python train.py --dataset="stained colorectal tissue patches (NCT-CRC-HE-100K)" --encoder_kernel_size=5 --lr_schedule="step"
Rows from block 4 of the decoder of a small image VAE, named by matrix and row number. Rows with one number belong to one channel. Each number is 128 + 24 x the weight over its row's rms, rounded and kept within 0 to 255. All counts start at 0. Numbers have three digits each. After the name is the row's rms in percent of the matrix's.
After each channel's rows are labels from the 100 images, of 14976, where the channel reaches its highest value: "colour at peak" is the nearest of a few named colours to the mean colour under the peak. Only what is clearly more common there than usual is listed. The data: stained colorectal tissue patches (NCT-CRC-HE-100K).
# convs0: first 3x3 conv (decoder.decb.1.0.convs.0.weight, 96x96x3x3, each kernel summed), inputs 0-95
# convs1: second 3x3 conv (decoder.decb.1.0.convs.1.weight, 96x96x3x3, transposed, each kernel summed), outputs 0-95

convs0.61 073:155117115123124144124122150161141114165153116134116128117105123079079140123076078096140117142142089095151063143096096119130135091132117146113129131137121126086118125093131107128154123107117115131117115104107154101114147111111109139145108150080124156158082109131080116123119077116157103165
convs1.61 050:111114145160120151123120123127152145099112138119141119169134157163153082127110124174160141111101115158040143124119135130115118091122138131129120137097153129140137127183109171117102116138104155124106135125158119140134159151110114089101114124167159116090113105114083098116139086126095131091
colour at peak: black

convs0.36 077:125130140113128131119110127130106145137130139135137124126126086113129119116116122131133143086148113126142127094105177085135136164125137137095138094088113112132137123095174118133120125213109152131144129141123121100138089131126206147129101167179078132117187143135151128148139135079121139111
convs1.36 111:105111103146106149141129105124138132106138133103102125139132148135136141133178127102116109139110111127144104177156115170120122133126120136159117140141135149116130120149093147123108123044124136123100102097137126155105151103108079106089147106078181132107100103120115104091132146175161085160
colour at peak: black

convs0.79 067:141136162093162128158090151108104131116092127128150067106106127130094108145089095130112113099131156100106114121117122138078082116087129112125081123110103124127138081140111090085155063113143116096152137127117143129134153129164134121157138127117109119151103139083132111161140112123140113133
convs1.79 062:123109142145140090146125099131131151124160155104122106138113157148124147133135122171115123130088172130118159143150095161101091109108138104157099144159138155177159088149130156106121105080165102095105178101122121161119154157131097137088160160115165129116099112108141109111156129154128134125
colour at peak: black

convs0.21 056:110104098106102153159138109116140123113164127117082121156120099154136155106156141098139105156151128131157102149131103166142132140114105127182144139159115156091121119103167136136118133128123166142130076139121133144089089089075094129117149097102145141108144106124134124145120208123141130139
convs1.21 096:126145167119156105115119138085136130130112126140150115128135123095085083121080075150147157116126117136110158072102138105128134102120133112110134104090126105123127128113125122125107132133111128128151126141128124114144122130137146100169108106204079112111206152115121135146130122096104168086
colour at peak: white

convs0.81 055:123122088121118128158122114135135133121157132114079121139134113157154145135189149104160117132139136146139116143177123155131133141118118120210132146153119184136118113132160137132119125128133134120113092127134142164089110120061104126106166085123175148104126102117132087109126174154146140139
convs1.81 093:129129166117154111106122138084131132130113124141147122122117123101080089120091045150159158116135108136093150052098134100126127098122131108108129110092125109134127125113127114124103129161092125126149126131116128116137121125137162110174108111147082103111164159119128142160129136095096163092
colour at peak: white

convs0.82 057:128107089102098147152142113120134127126162123119079114149124090147137158113136144102136101160150117134149104158136114168134129148115106139168137144164112153086119119107157139127123131130132181141131076134125133152091108095059091140116143121092148154115144102121120127128126210129144129151
convs1.82 097:132143161119161109109115138091134132132115124144148117126132128098074085128076088159148155111139118139119156073096138099129132097118132113103131103091124100119127126118133119125106131135110125126147126143128127113140117131136144098166105111207074111110191152117120145153130104090111165092
colour at peak: white

convs0.22 059:144135144133136120147147135150142136150207136121128143146129122140107177136112137119124110159151120128169076153091096136145149163145137182159150173174134164103143144128136131149151137122173145152104140112125141131121136141123111161120121157070145148155112112148109103143144146139154118188
convs1.22 067:126132144128137130103121124100135127118103126125148119134135134126104077143065188169117113092126106143072144113107125092122131102122124138096128116106127105105126130148150144126098125139099139135138115137146141114143144138125119074122109129232102115104144138121096139142129091070113142101
colour at peak: black

convs0.23 154:120127129097124083125099127108096126110101127129128105083086063116091103118107102128126125089121132114099139060105075105099098101096129112113100083106091108124127097086144091095123103138124121092125128120102120104127098126124123126127115113116075124123131129098116119130126125103101153112
convs1.23 169:109134129119130094158129115140128128105136129130140129125135127148127149157190116132140122122132178145115080170153085150135131083126137083131136123142121130130130123137133121132139135053171111123117169122136103128134113133141065157120167098075153115114091138131145161131130138190149099158
colour at peak: grey

convs0.48 208:131131132070132114128075134116092131130118131132131085056126118128113114127089111133132134107132131127105134100118119120079076110076131126117077092109075115128132077126129060073131081137128126067135131129128128121133121130131133124134115128121107127131135131081126124132131104118127131120
convs1.48 109:121115122151139108166151119147141138123163140119101131147131170169142161149167141141143133156127160148148116187161112180119108133127129111156117168152147151152149116173128161122151118081152102123114163115135156152100134148112110155110150130101172156130096101132143148114144140174158111171
colour at peak: black

convs0.41 126:137125135170133123125182128153167117154149115130123184164135160124132150135139140139134149147146141125140131146133140131183183142185118137140185154146171144139115184125137161187130186144130126182137143128127123134123134131133153151128129140138142127128148129186155141131114126134143126156
convs1.41 083:079110135150112148138152102107153096064114100103105151151110136145155116148125119133092101130079107125095107093131126137149156093152097131141151132127149143134098158152085128152112151126124178154092112107121110133098118118105093078109145103104118095105139121152131129121100133116086101093
colour at peak: white

convs0.76 086:130131146106126118116109131134100141151126138139138107111129091105126120111124140132127143095140103119132152104095171098115116188115136130090117101092106100137139113093157110115121113202105138118138128136122127099140091130145208148132101174183096136127178153114143139143140129091113139100
convs1.76 101:105108098157109148149129103122142135103142130096100123148136156144132146138172119099110106141112113126151106167157114171119125147125114138157121150143143153119131121153102156125100122054126134124104102101139117157102153107102093105093139110073173131105101103120119095095134159169163094163
colour at peak: black

convs0.95 126:138126137171134122125183128153165118154145116132122184163135159125134150134137140136135150147145138126140133146133144131186183142182117137140186155146169144141115183125137165185131183146129126182137142132129124134121134131134153152129131142140143126126149128185154141133113123135142127158
convs1.95 084:080107134147112147129152101108152098065113095097106151149106137145147115149125116131091106125078108123095110097132124139151156091150098133142153135124153145134096156152082131149111151124119175155094109105119108133102118123101091080106145105100119100105135120150129131120096128117089098093
colour at peak: white

convs0.34 123:118127149082121102105084117103097111124113114115115083084117122111119098117105133138119125100116118120102150103094129108078084144086111113101080101105093103135113082111126078087116073152118107085119141118120110100113107133133160127116103140150096111119134132090136107119114113109110132106
convs1.34 089:131108107159134116164153127148159127125156133119104143152144165166118163155146122115126124142139161144151111139169112162131126138140111111176130182163155178155137125165141164137124131084167110128127155128149124175102144149117105130121147149089165125130084125138159129111135165139159090172
colour at peak: black

convs0.18 110:152148134152152129169153163131151150143163147150142143164153151150134160149142142138148139160146150149149141149169143151144149146152141145168148164159157164158151147159142147154176140128161128155146142139162171173145147154149133163152160136132152163167118145150149134142152153155146142147
convs1.18 142:103126105117100151125110111098122143101095142109129109121147120136128095105099114107116108094109097120131112113092147112113114127111134153100113111101119099066141111137119121113062114130099162111129087130151065100131114079116128080121099142123116086086134118104089088122144131100108125101
colour at peak: black

convs0.56 070:115125121105115141112118105162095129135130127120108119115125062110130128124125146134125129095133116127153128110113183090131132129120117156102138092109102117132122117087169108129102129200103153121125133126123101098112091122089174147111100175162080126100179113135148131134124094081104156112
convs1.56 105:112116109143110144126126110125129128110129129112105125129141137138128141145166145103119124129117118134156092180157112160126126122129118132159125145141125145121124128137069134125120128040126131124107113111137135151108143118110053105099154118052165139116085110121116117090129146165164074157
colour at peak: black

convs0.7 064:128121148132127035117125121194125142150165129125109138132119094099110167139116103119130147152140151129092133153151095075155154131145121095113159124157133139150130146078140120155125149129155127140135167130113128140101149139111111179125151124151152142125188120148160144146131118123122146161
convs1.7 089:113117081154109138137122111149144137096111129107114120150148153151154118135119111097126114114107086152111092168133173152121124135122123152125119133110138124107133123174083149121075119098101144120122083126149114135113166101094117079107108142115195115093153092118088093103134104159153114140
colour at peak: black

convs0.46 054:141119108135094119121148126140106119155186119117089139114113111122127170128120085138145128157134107145157127146161113110130130079144110198121126183139117165155113133144155109139132128123168139144094128089124139139089152130070101134127113121126146150143125097143097124140118098150143121203
convs1.46 088:144143149128159121115121145130132133122098127135152121138132129105105085142049134149111133108119105135076133093094141083129133121125131141102134113087136095107129132122119146128114131200108121130151122139128150111140163137135172091148099125133102112124145137124125157150128043073104150112
colour at peak: white

convs0.45 123:142169159124160133140117173128125178122131190159172115131133133144130138150142129150140141136143142133124122137163121143118121134124185125145120126138128149159201122143121123123163114110164126125141156145134157142177138162162107141164177120125125138172114155118143128152200150134143123139
convs1.45 083:127142146111131106132097122119110177117131182130152084115129122133121124143137125119120136121113147137136130119138110135078075138080163111143076115128105141152184068130114122082110080102155105070126151117139114145154131157153113121122132128111144119110106143082153134132183142127118136131
colour at peak: black

convs0.62 073:133117156138124091108150110131129130137155129139135152138116108116122145114116150138137152168142158123123172112156074143154153149149141106152157119170146168137134151077119131152133160154141076151136165129110112150135086126157134175110107129123118125112136153154153192116128076149109138073
convs1.62 119:096125121140110158167123112106136136089130138119121119137150150164162121124175155092132127120103101155182110164144140181115119177121128145159117136134133148102137113174081141118092117102097136117123078128159111152123140077129130103116129081101153116096140135117105090100137161147136142140
colour at peak: black

convs0.31 069:104124132108117146109101118117106139119103131120116110129128092102140141115086125125117117115144094122156120094102161094124131163119122150108135101091110120130130120085171124127102129201093159130143114135123110100123089120117204118118100156171080124107182132119140114141124154082112154118
convs1.31 097:110117105150107146136131111128136127111144129115105124134136144133129144129180127101126120140112113123159099173163119180124126123127112126163123144143134147125128122140085143130115123043128123124098103096134134155107141107108075113098148107057171141112085109121120118087132138178161100158
colour at peak: black

convs0.43 061:146160128149162148141139139106156133117120141128145136161159146143137101166135138117103107107108201117162122121153158127143153136142145145172146147164152165153143146153113134152174140119178111151117153157171158155140127159160130135125161175106139136168099125146136096089142115158146107121
convs1.43 064:098113119117116121135113095107132143099107142087132111127134129135095103127111096098104116088100139120129094084126118122116115088111134097125118113120125112105141098136109126118062118098150131095124125115130042128128115103129108096110118123083109058072115128109137164125144117105094124116
colour at peak: black

convs0.27 184:134132132082133123130062134116095132133117131131133069076127129130114113129090117133132132102132127124117132108118127126068074117075132125117069100108085116127132070131128076073132062137128125072135130132128131120131127129132138125136115133125113127134133130071127123129132106121132133122
convs1.27 099:116110118158140113165151113151143140118166143112104131153131174159140158159165134135134136154123158144143118171166111182116106133130128107164114168150148159148155113176125169120142117085156113120105156107139161161102140146118115145109152124103165159121093115127141148115148142165155110177
colour at peak: black

convs0.60 049:090123106118106143143124084128121118108126119107073118144136109156189125119166120111128117124124155159133135135190115118129131135107103126161128153132102157136107109104164134129105120131124163110123124135149118156089112122094122155099148090132164130095157102117159076127118159168091177087
convs1.60 088:146138138110119159108114156074121129148094132136148117113127116069101089125103085103116135125113102104105122051098126100125133089123129128107127103090121105150126127103098125128115130193090139123142103126113152117143128111142175109158112129130089099132128162117131114127132127109082139080
colour at peak: white

convs0.80 106:142166174116163132152107167127120161121123168152173101125129133154127129149134128167137142130143155132126130135155122155106111139112168122154108131141121153163172112154120113115160100111173122114146175149134148150166145172173112139169183125128126131166115156111154129158174153137146122142
convs1.80 078:120130142121137094144112111127118164113150167121141096122115132141115136150144119129116126131112166146132129117151090139090082131089154095158090127142113157158174072133117137091115089083170097077117166105132110160140140156149099132108146123102144108115097137090164140130177141139123126141
colour at peak: black

convs0.10 065:116135139109120136085105108130095138125112136122121112126141082115140110121110147148123135104117111143152154086121182088129133131116131144090133087114109115157133116086142125128098125176114161120136139137137113091127085134116175146114111180190097127111192128130157118133131136092092161089
convs1.10 107:106117105143108153145127121109134126102132127117112128135140145143130136141164139091127124129125115133157089177165115167127129126132116132168125143139130153110123125146072142127122127049130130128115101112138138156109136108112070108112149093059166140117084117124119129092128149170167079161
colour at peak: black

convs0.14 062:111113102110092154099116109136157112124160114119102115155103111108131154110158094114123125158118106123125134150184100130130127106108111101146131105164115147123106104080145146118127136097119119112090107112109131154107134104094096135095185142127150142120110110102096142105116136228120143141
convs1.14 075:093126156103127091131117104105139128099136126127142119116127127102128079121141171133145133129096127146129152107130155148131131123119127095123128114113128129135128126124073107125099130138112106121110128103124102113131108098137184113117098086170073091075141159113119140098126124128087204062
colour at peak: grey

convs0.6 126:140126135170133122125181127156163117154148115131122184161135157122133150134139139137134150145145140124140131146131143131184186141183121137139189152146175142142113182125136162186129185144129123182134141128129123131122134132133149152128130143141141127128147129187155140133114123132143126155
convs1.6 083:078111137149114145133150102107149099062110100100105151148109135147149115147123116137091104128078109126094107093132126140151159093154099131143150137125151143137097155152080128149108149125124175153093110107124107134099116124105092077108146104102116092104133119149129129120104127115087102097
colour at peak: white

convs0.92 067:114130150111110090084105112134085126123133129120106115107125074110129129118114125145124139118130125133126180104109155074123123146115122135070125097105108089174124120079147112120114125163112141116122163128129121075118090136116153144122118127182085133114182126121150104136123153079108160116
convs1.92 092:119121102147118160133127132132139123110132128120108129139152143148115138143158126087138138124140112133183087176168125160129133125132110126172128149142140153115120126145086144132121129055140122122124106124143145159105133120109072106127134120045168142122082114122120137101124139163176084167
colour at peak: black

convs0.91 107:116131159115119110087097112103121115127114117118122113111125117111116084116082134150121137091108122118122179108086161102109116150111121124083111099091121082146117112110134105111113112185117114106118152121128107092121099137136189136116096169172102120111162139110142099128118130096093139082
convs1.91 090:130124099152133133149137131151149136131154135121099130142145154156112154160167126096139141142142146142182099169174124164125122138132115119173121166156142165149135118149126158126132121072164112122127144128141146169105131151110103123124148144066163155139083111128155137106138155156169092171
colour at peak: black

convs0.67 152:128123128082124109126084129102096126134120128128127069084114122115123111117103125126131133102128113112113127096109138124069068127078127119115069105101091115114129074118128082075126063153118118079130120125116125119128114119129157126129107137129098122128137133074122134124126097112126132112
convs1.67 116:123124124160138122168158123148145138123166138126115133147124182153151166146171136147131132167126150145132135161168116185122113135137128119174118181155150168157145122173133172127146119084139113131110150109134167166117151143128114148112155120108172156136096126136140118107145132165165121164
colour at peak: black

convs0.33 126:139125136171132124125178126157164115154150114132122182164136159125135152133142144135135154148143142126139130148134139132184184145183118139140185154147172146141114183125139161182132185144131125182135141128129125132122134132130151150129130141138144128126150129185155142131115127134144124158
convs1.33 080:077110139148114150136150102100148101058109098104107149149107135147151119147123116138096102130079109124095112091129124138146154089147097134138150135123151139135099153153082124147108153119123179153092112105123108131103114123108087075109147101098119094108133120145130130122101131121089104094
colour at peak: white

convs0.88 063:130162146100156133129082142094117136098077141118143077114139141149112085152087116141104096100098148122116114107110130128084093116092151116106088114122107112141141084158082098099142072102150112096133153142141136121145138157157118092146135139120107108144113116090114102121147105113123111114
convs1.88 066:124130137141141085140119110138129159124159161111141104139120145131098139156152110117114138123115173120141116115162091142100097107103148076156098140154131155160165080132124152111123103090180089084110177107116123165136136147147106139115148121087133117119099138106158182131171131138129120140
colour at peak: black

convs0.52 111:147173172115161132148114171125120166124127174155175106122133132152128135147140129158139141131144150134126129136161122150112114136117173122152111129139123153164182115149120113116160105110169125120149169149135153152169144168167109139167180122129125136170116155115149127154183156137145121142
convs1.52 079:121128146120136101137107112124117169112147174123146093118118134139120136151142123126115129132109164142137127117149093137089083130086157099151081127140110153157175068135114133091110088089168099074119162110131110158145142154149102123114146124108146113109094137087162137127179142129122128138
colour at peak: black

convs0.54 056:133113104120086130125153124134116120147164111121068127118113084117157162111143128111140128164144104134125110156148144140133125108136098178149128174161111161102107133129145130126125126136139156150107084109115137131073131098052095144121104100117131160130162087145096108130114100118148134173
convs1.54 096:124143158124160109117123133098133132125106129128150118127132125109081093140060153168117122109136110132097144067091138084129128114125133141090129111091124097108129128115147129123109127171108116126142129138132135092139131135136179094152110111194074108122091139118132133160129097075121159111
colour at peak: white

convs0.4 109:124125132090120117120090128109088117127095119121121084082110112097118096113109128121113120095116105098104130101102139105072076139094119114100073097101095108120119083112118080086128060143104108090120127116110125105119117116136162116123108144145102118128134128095103120122123105109125124112
convs1.4 085:138107120163138119160158129150151130140158137116108142154125167159108179146138124124104115151146164118146118132155113155122121147139117126174122181162155176153141120157146170132135124100162111131122160120128143166110151156118105146114140142102155148147096114139159115131144174142179084183
colour at peak: black

convs0.74 125:138123137166132124126181126159164116156148115131123184164134159127134150136139143135136151145148140125138132146134138132185183143182116136139186152150170145141114184124138163184131185145131125181137143131129123133121136133132148152129131140139145129125149127185156142132114126133143128158
convs1.74 079:079110138145113148136148103103151103057111103104104149145110133148149113146121115136091108127080109128099109091128126140148155092150096131144147137125148145137101155150081127144109147122128179152089110105121108134102115119109091074109146104102119090108138123148129131123099133114083102089
colour at peak: white

convs0.68 054:127121113127091124122138116145095117152192116115085132098108099111151166120137096130139137155119100140157122123169120093122122090137103201127121188121108170159111133137161108133118121121153130129100109097107132136090142112078100133118109109126147144134132101140102119134114083150140135180
convs1.68 092:138150142124152111111122145128129131114092126131147120126140119100114086130052136137110124108115103125081135097098144077129131148120131148097131114086121097117127129112117130126109126216108117127148121133130142098142152145135187097149097120118112110129144135120134135143129055077103148108
colour at peak: white

convs0.16 072:121110121099104113121147111154108112139189111114100116127102094116121190104177148113128135203140119106138086152144106170124111134115105133153126143172103157107112127108124126116126120094126110148097130103099134129100114108096081146107124087086123142119110101123136150134114150118141113177
convs1.16 077:113152149126142110100117127098128122120105117134131120125150112109111087134080149143115123109123111151128147107094145089131139124124126145084136097086122097117118131109150123124106129156101147128129123136156107080129085133125143101146112094242092112113175141125114114141123121083118158099
colour at peak: white

convs0.63 114:156154134150154134147148162128154153147163159150148144162154151142136154149149140135147137168142139143145126148167140153148151145150149143163149152148157158159158148155139145150171141125151129153144137149164194167147137149148129155147156129134150179169125149149146135132157135162175144144
convs1.63 186:109134109115106160122104120097118149108091149117136108118160118140133094107099120103123115093118092127139116115095153110109112135109140157100110108099114098068145107136122121110065110139099162108138083138162071103136116085122138080128093145134118091092142122101091103124148128102114130102
colour at peak: black

convs0.26 113:154149135151154133169149158133153150143164148145142143162153149150131164154139141140146139164148150148145141151170143154146150144151140148169146163161157163155153144159141144151172141122161132151147141140161174174143148152143130159153167136132161169168121140148148132138151148155150135148
convs1.26 155:102127109115101151123107112100121145103093142112132109120148118136126096106098110107118110091111096124132109111093148111114113124110138153098112108101117098068141110133120122114063113131099159111132088132152063099132113079117129079123098144121112087086133118106091093123143134099107125098
colour at peak: black

convs0.3 149:109079122120076129133125061132117096130130094095100123116113117117134118102133143108114117115113092127128118132114126130122120144120096139129123125111117122074088123121143124120054124148080143117100105093109072132100127079112144104095104131142134106052154119121112129122092133139117138130
convs1.3 100:110131115156132122133141094143154107118148104109096144160137155131149147157208177123141117148133147148163129195184099145158157155148116122157162133156148143137102145147123162148135160119150124143112134130140132138097150134098124133092178106125141147115120085148143122115108128169149126147
colour at peak: grey

convs0.87 064:139130145127132047131117134158122156151142136137117146133128090104113162143069111131114137159148135137084130119139115056156158136148129135072152111115135114159144149074155117153133149140141145151123163127134136115115150151113129169132138126163115151139176121154159115155143116116127144171
convs1.87 074:126126087159114150130120123142151136115119134114122117152170164156123119148124089086140140101125089157137087163142161156116119120121123137146116135123139126101134119176097156122093116081124135116128093134156129158119165110102098083113100144071182137103135097109095143100136109145171094150
colour at peak: black

convs0.32 108:152151131152150130164151163129153149136157149149145143162152146148134164148145144141149141165148149147147139148172144148145151147153143148170147164158157170160154148154142144154172139117155126154144141139160176173145143152148133155157159134138155160172118146152147132141154146156153135154
convs1.32 150:104127105114099154122110113099123145101094144111131110121148119133126094108097112102118110091109093123134108112095149112112115124110136150100114110103120097070142108137120123113063114130100157108129086129152060100129113079116132084123097141123112085083133119105092098121146129101105128099
colour at peak: black

convs0.28 115:158155134152154136146148160135153154145158157151147142162154151143134157152147138135145136165144140142145127151171141153149150145150149139159149153150156157156161147156138142153172143122153129153145138149161194164146140150148126158148160132136149181174124147148145134131156138163168141147
convs1.28 184:110133108115105161122105120099118148110091147117135106119160118141135094108097117103122115094119092128138116115095153112110112133108140157100111106098115098068146107137120119110065111139097163106138084138160070102135118086121137080128094147133119091091144121102090101125146129100113130102
colour at peak: black

convs0.70 071:121122130096109129100130094189088125142137119118103117101117061107131132116148150142119126103122130122147141138120168100127124122117113135108129098128088127130110111084163102127105125172108138118117158118117102110110098125096141154101104182162101125096197114133145148130117081094095147109
convs1.70 108:105116097147111145121127108120138123107131124109102130134139138140131139146158152095118118125117110126163085176151117158130130131133111141152128143141132145116120131140065138129116128047127125131106107113134128141104136117109060102107139122045158132117076106129113110092124144160159079155
colour at peak: black

convs0.25 149:141136138083140129138065143119089137132116136137138067084127128132119110132098121137136137108135133126118136113125131138068073123073136129130068107112084126130137068137127085074142061138131124073142136135127137129138134136138137125144122131126113131142134134074128126135137097124137135126
convs1.25 094:107107121160143109169146108143139145109161151110115124148122167155145161154173132141135129156117164143147117172155107184109099130123133106157112162146142154154156108165114168114144114078152106114105165101129158156115137142124112149102154117105162152115098113125146150115154143173145117169
colour at peak: black

convs0.85 064:129153153091164121139078143099119123104088130124135067116139154152107102162079120140115114097119145132114130095127116128082094125087131108125091118112104122146130075160102094093146067107160108092131157149141136141130138168147122102151128123129092116145112119086136108132131118120128108118
convs1.85 064:113126123153134098151124101143135153119155160103132108143126148139103140164144113101115127131103171136143109115166102152100096116103144081166103144155133153154165085146119164108103104093182094085105162105129106178128140141141115133104146131094144113108099130109160178124164124138121117141
colour at peak: black

convs0.64 120:123121137091130122126090125097099122131103120117123068096111121109122106123107128126110121091126120108116118089093152108076081144083117120107080099095097101119121082111133093081122073165118125093134123125115122100120118123135186120128108137152085116125139131080130128135122121094122128115
convs1.64 085:138115110169128117152159125141156130135159135114098138153122172147138160133158129155127118158116155129133142161167119178128119119137113121172121175154153158170140121154128170133143128080146111129106164103128158170099148145112107137107153156097178167140104108137131105091138126166163115143
colour at peak: black

convs0.47 074:146114105125119126119124154148135121151132117138115134110098116079072137115082077087142134132148078087135067140086125106125130097136111153098127127112123111079122131090133110131148118110102116134123099101098147093119139104115139129146094130104113149158093110135078117123122085092154119161
convs1.47 051:132126155170127144123131124134160139102117137125144126174129167149154089137115131182150148115093122153034152124134131126123123072128141130130124143103165129151136135187110165125119119141112149135095147117154132137138172148117094099116132127131169128109114118121097094126140071136112134106
colour at peak: black