config = dict(
    encoder_arch='efficientnet',
    model='image VAE',
    dataset='stained colorectal tissue patches (NCT-CRC-HE-100K)',
    train_examples=90422,
    image_size=64,
    grayscale=True,
    crop_scale_min=0.5,
    horizontal_flip=True,
    bottleneck='kl',
    downsampling_factor=8,
    encoder_norm='batchnorm',
    encoder_activation='relu',
    encoder_channel_attention='se',
    encoder_padding_mode='replicate',
    encoder_depths=[4, 4, 4, 4],
    encoder_kernel_size=5,
    encoder_stem='deep',
    encoder_expansion=4,
    encoder_widths=[32, 56, 96, 168],
    loss='mse',
    latent_channels=8,
    decoder_norm='batchnorm',
    decoder_activation='leaky_relu',
    decoder_widths=[48, 96, 144, 192],
    decoder_blocks_per_level=2,
    decoder_block='basic',
    decoder_attention=False,
    decoder_upsampling='transposed_conv',
    kl_weight=0.01,
    init='kaiming_normal',
    residual_init='none',
    optimizer='adamw',
    learning_rate=0.0045,
    beta1=0.9,
    beta2=0.95,
    eps=1e-08,
    max_grad_norm=5.0,
    cautious_weight_decay=True,
    max_steps=3700,
    batch_size=64,
    epochs=2.6,
    lr_schedule='step',
    warmup_steps=70,
    weight_decay=0.3,
)
Rows from block 5 of the decoder, named by matrix and row number. Rows with one number belong to one channel. Each number is 128 + 32 x the weight over the matrix's rms, rounded and kept within 0 to 255. All counts start at 0. Numbers have three digits each.
# convs0: first 3x3 conv (decoder.decb.1.1.convs.0.weight, 96x96x3x3), inputs 40-59, a 3x3 kernel for each
# convs1: second 3x3 conv (decoder.decb.1.1.convs.1.weight, 96x96x3x3, transposed), outputs 40-59, a 3x3 kernel for each
convs0.20:104096098096090089100093104098087093098088095100095095065052075048050078091086104098088097093088087095092091105097114097114106109110105097099107085078100095087106114080099094063081107090103096101095092080099094095092097094089101083095096091092176173154162163151170181168085069086076062082094078088121109108100096102122119118143130122130127125132134130099113101108106107106105100097094095104088088097087099040013037040044043061038061126112137136109129142109128078084094078080077094090082100087094099085090099095093139146139158144140144139141
convs1.20:137135133143139132136137136131126115130126120129128129045069102064076111051075100128124121130127122126117122138141140133132143133132136063065056074083063044067059107109109105101110112106112141138133138138137133140140107112111112114101110110109135132134128129123132130133125124111121123117126125120115114117111112120112115113091096112093082105102101111124124127130125127132131129116126113118120118117120122113116115115118117109124121081078072082087082089092094120121118118121113123112116133128128131135125129129131124127144127133137131124142
convs0.21:108100099089087088110095096099091092096086088097093092067061075068046087103087100089084095097084092099094090115108106107103105110110119107106108095082101084079100112086094099081083098086095100101096091086090095093102086090088097081086093095087170167162163158157179188170092079082079071080083089088116111109112107102109113107141130133125128127131130133104101107103103111101106098100092093094081089091094095040000037036033048050038055137112140138119135144126129090082096083075077087080089095081095087083086093091097137145142145143144141132136
convs1.21:136136135138135137132139133129132130135132123124126133050067098060078108061070097123125118124119128125122115131135133133137135132136138063061053065073067050061056111108110110108112106113118137141134137137137141132136110107109111107110112106109122136133124127129134127136119123116121117126122115118108107112116109113112109114091092102092085105106101109123132126124127132127121124124123116122129124117124121118118117123125127121121113087075075087084073093086080116111118121126119118116114133133131133133132124132126132130132127133127131132130
convs0.22:095139124117158139099132119102129122115135139105131132179137108210159065168174158095140100111154118089137112157088148138072125156086134155118174191102136180094168037082138094119152128093094099134127125146140104129120111103090124159106094097106090135138152158126115065104074120100100122124087123119056108128151138145175080105147128127163107134139128108153092148136089120153091140086130107109158122110146118135091119135062071139092097163173129233163090208145122114117146102056177130134173082141116107160131093129119123121137132082142128097131
convs1.22:149112152172011153155120151150120154168014155157122151162119063074091179152100111153122160158015155156124159099140098079224101101131104125159067147175099155166072169122184158016202167131186155109155177019153155119156152133179161019179155116172171119163191017151177103176154121151160038171150124154168111186157001179163111178160079159131057114124087111111136093080242103093145102153112157174024159161122153145140168163082181155135176143050177091098103072176081144132162167059174158134162148118163168013151151118154135090145142021120134075119
convs0.23:106115118110111123100113113117115111110122117105118119142131114157150117141138113117109114107115113108112114085081073084085077086085075139130129153131123154140127099111109116123127116126125101109110104109113112113117126121120118120124121114126115126126118120133093098105105114106108108106101109103080089101115113127111113103108111128098096104078069078073082066076078070077066067114123114116115118115109113114116119121120125123112121128130135139129131134113122106113113113117120117115112105113120118120118110114118075076096058066095086090108
convs1.23:143154139154172157137150144139157145148179169141165144117160158125163158097147143136148130147166147128141134130110125115091106130114120123145131131155142102125117129133121132148134129133128148161145165179167136161155112125117124152138112128122135138129139149149139144142125137125137159150127145136121130116131136144124138128110108121130132136156158171118093109100081093114104110131148137138170149131149138124141122137165148119138126118109124100100116101098115121134114130144136115127123138150140152173149137148143137134135135134136135140143
convs0.24:101097099118123116109112113106093109119123122098103121102089091146056074168100139111095104124120127116109112096112098113121127119139135126139141160125107179139162140074147098069103139104171100098098111127110111107111110082112152150169117124121155109160159108147136092135103097097114115108109107120133132152101084099131113154068098060117128130022056000107113115108108106127142142110090103113110119112104113074064031081110095047093078149118173141149154194166230130091099117078100129116125104097100120123115106105114161153159157126145166153189
convs1.24:144132131112092114142144150149138133125083109134138145115078165105118168114108117137144127111089107128139139123121134144168145122115112104094117112117123126106096167149167099094123147151155152131133111086109138136148133143126113096110130142134153163150110104107126139156151140134121085114145154149166151157104095113136149157177178188115106120155158153113124130148168154126123112132139126106082101131147139156132145131108133150154139060045038123123134071089052154143130126094115146152137150137134115087105130137146122175122085104081101125117
convs0.25:103046085104102103164180167102061085106121112165176181142167164077104126120116103106050069111118108163184193131139128117129111109130125232224143127141136119149152155135146108131128147185201102053084109101103161182176126109115130145129159196181158112091146125125127137157079018040106124097166184167186153149123162145144169177097099084138157150151187186129123128120132123119131128089048072102115101155195177108068082131182164136181176142106128066061094091108118081027063134141130144157162103052077104120102166190177116061083131157150155174178
convs1.25:100072116157165155140168126096072125161169157145173141041202201090015132204186164088062117148158142134158121171202135108096110128094133091117155117104154166180157052043111141149116103115077100073122157174144144177127069047100139152132123145099085053096125151121096133085089062113152158150142163121060042116143171132106116087097101115215255186080067133164188134102092105115083131091064120151167154136169127074052111119131132132146106144121137245255146005011123072053101127132130118149095101070117152164147136170124111115107166189127088104088
convs0.26:120105095123130096106117128121101087123129105103118122043097056133091080166111153124094078128153112094123128141140131105110110132135160121110151157145100202088143103065108112160140126134153121110099117132091104111117139094057123141111094116121098115112133154108093075085115102085119109099126145128083083109118199155134111155135164133118118126074082105136132125102108115132141161122100093126145094101118121136136097102083097096103146146150185140137124180171222141106073095026091191178183115100089125139090093113125127161107124097107093157157
convs1.26:134134121119073109124144141126126117122071119123137130169060130120125122146180066129144130118072117124155143118111125143184143119100110127102115134125111170165093196168180121095149147198167130130120128072115127139138157164162124085140136168167183178173122076121121144184132141130120088132139151142199167169110080132131166161178175175084101124106104106127129139141192146135119130134131127114063108126143134127154145164138176144173156148089108094117123148140114142164150143114159154175158131136122116070118121142142160163159076066098100118151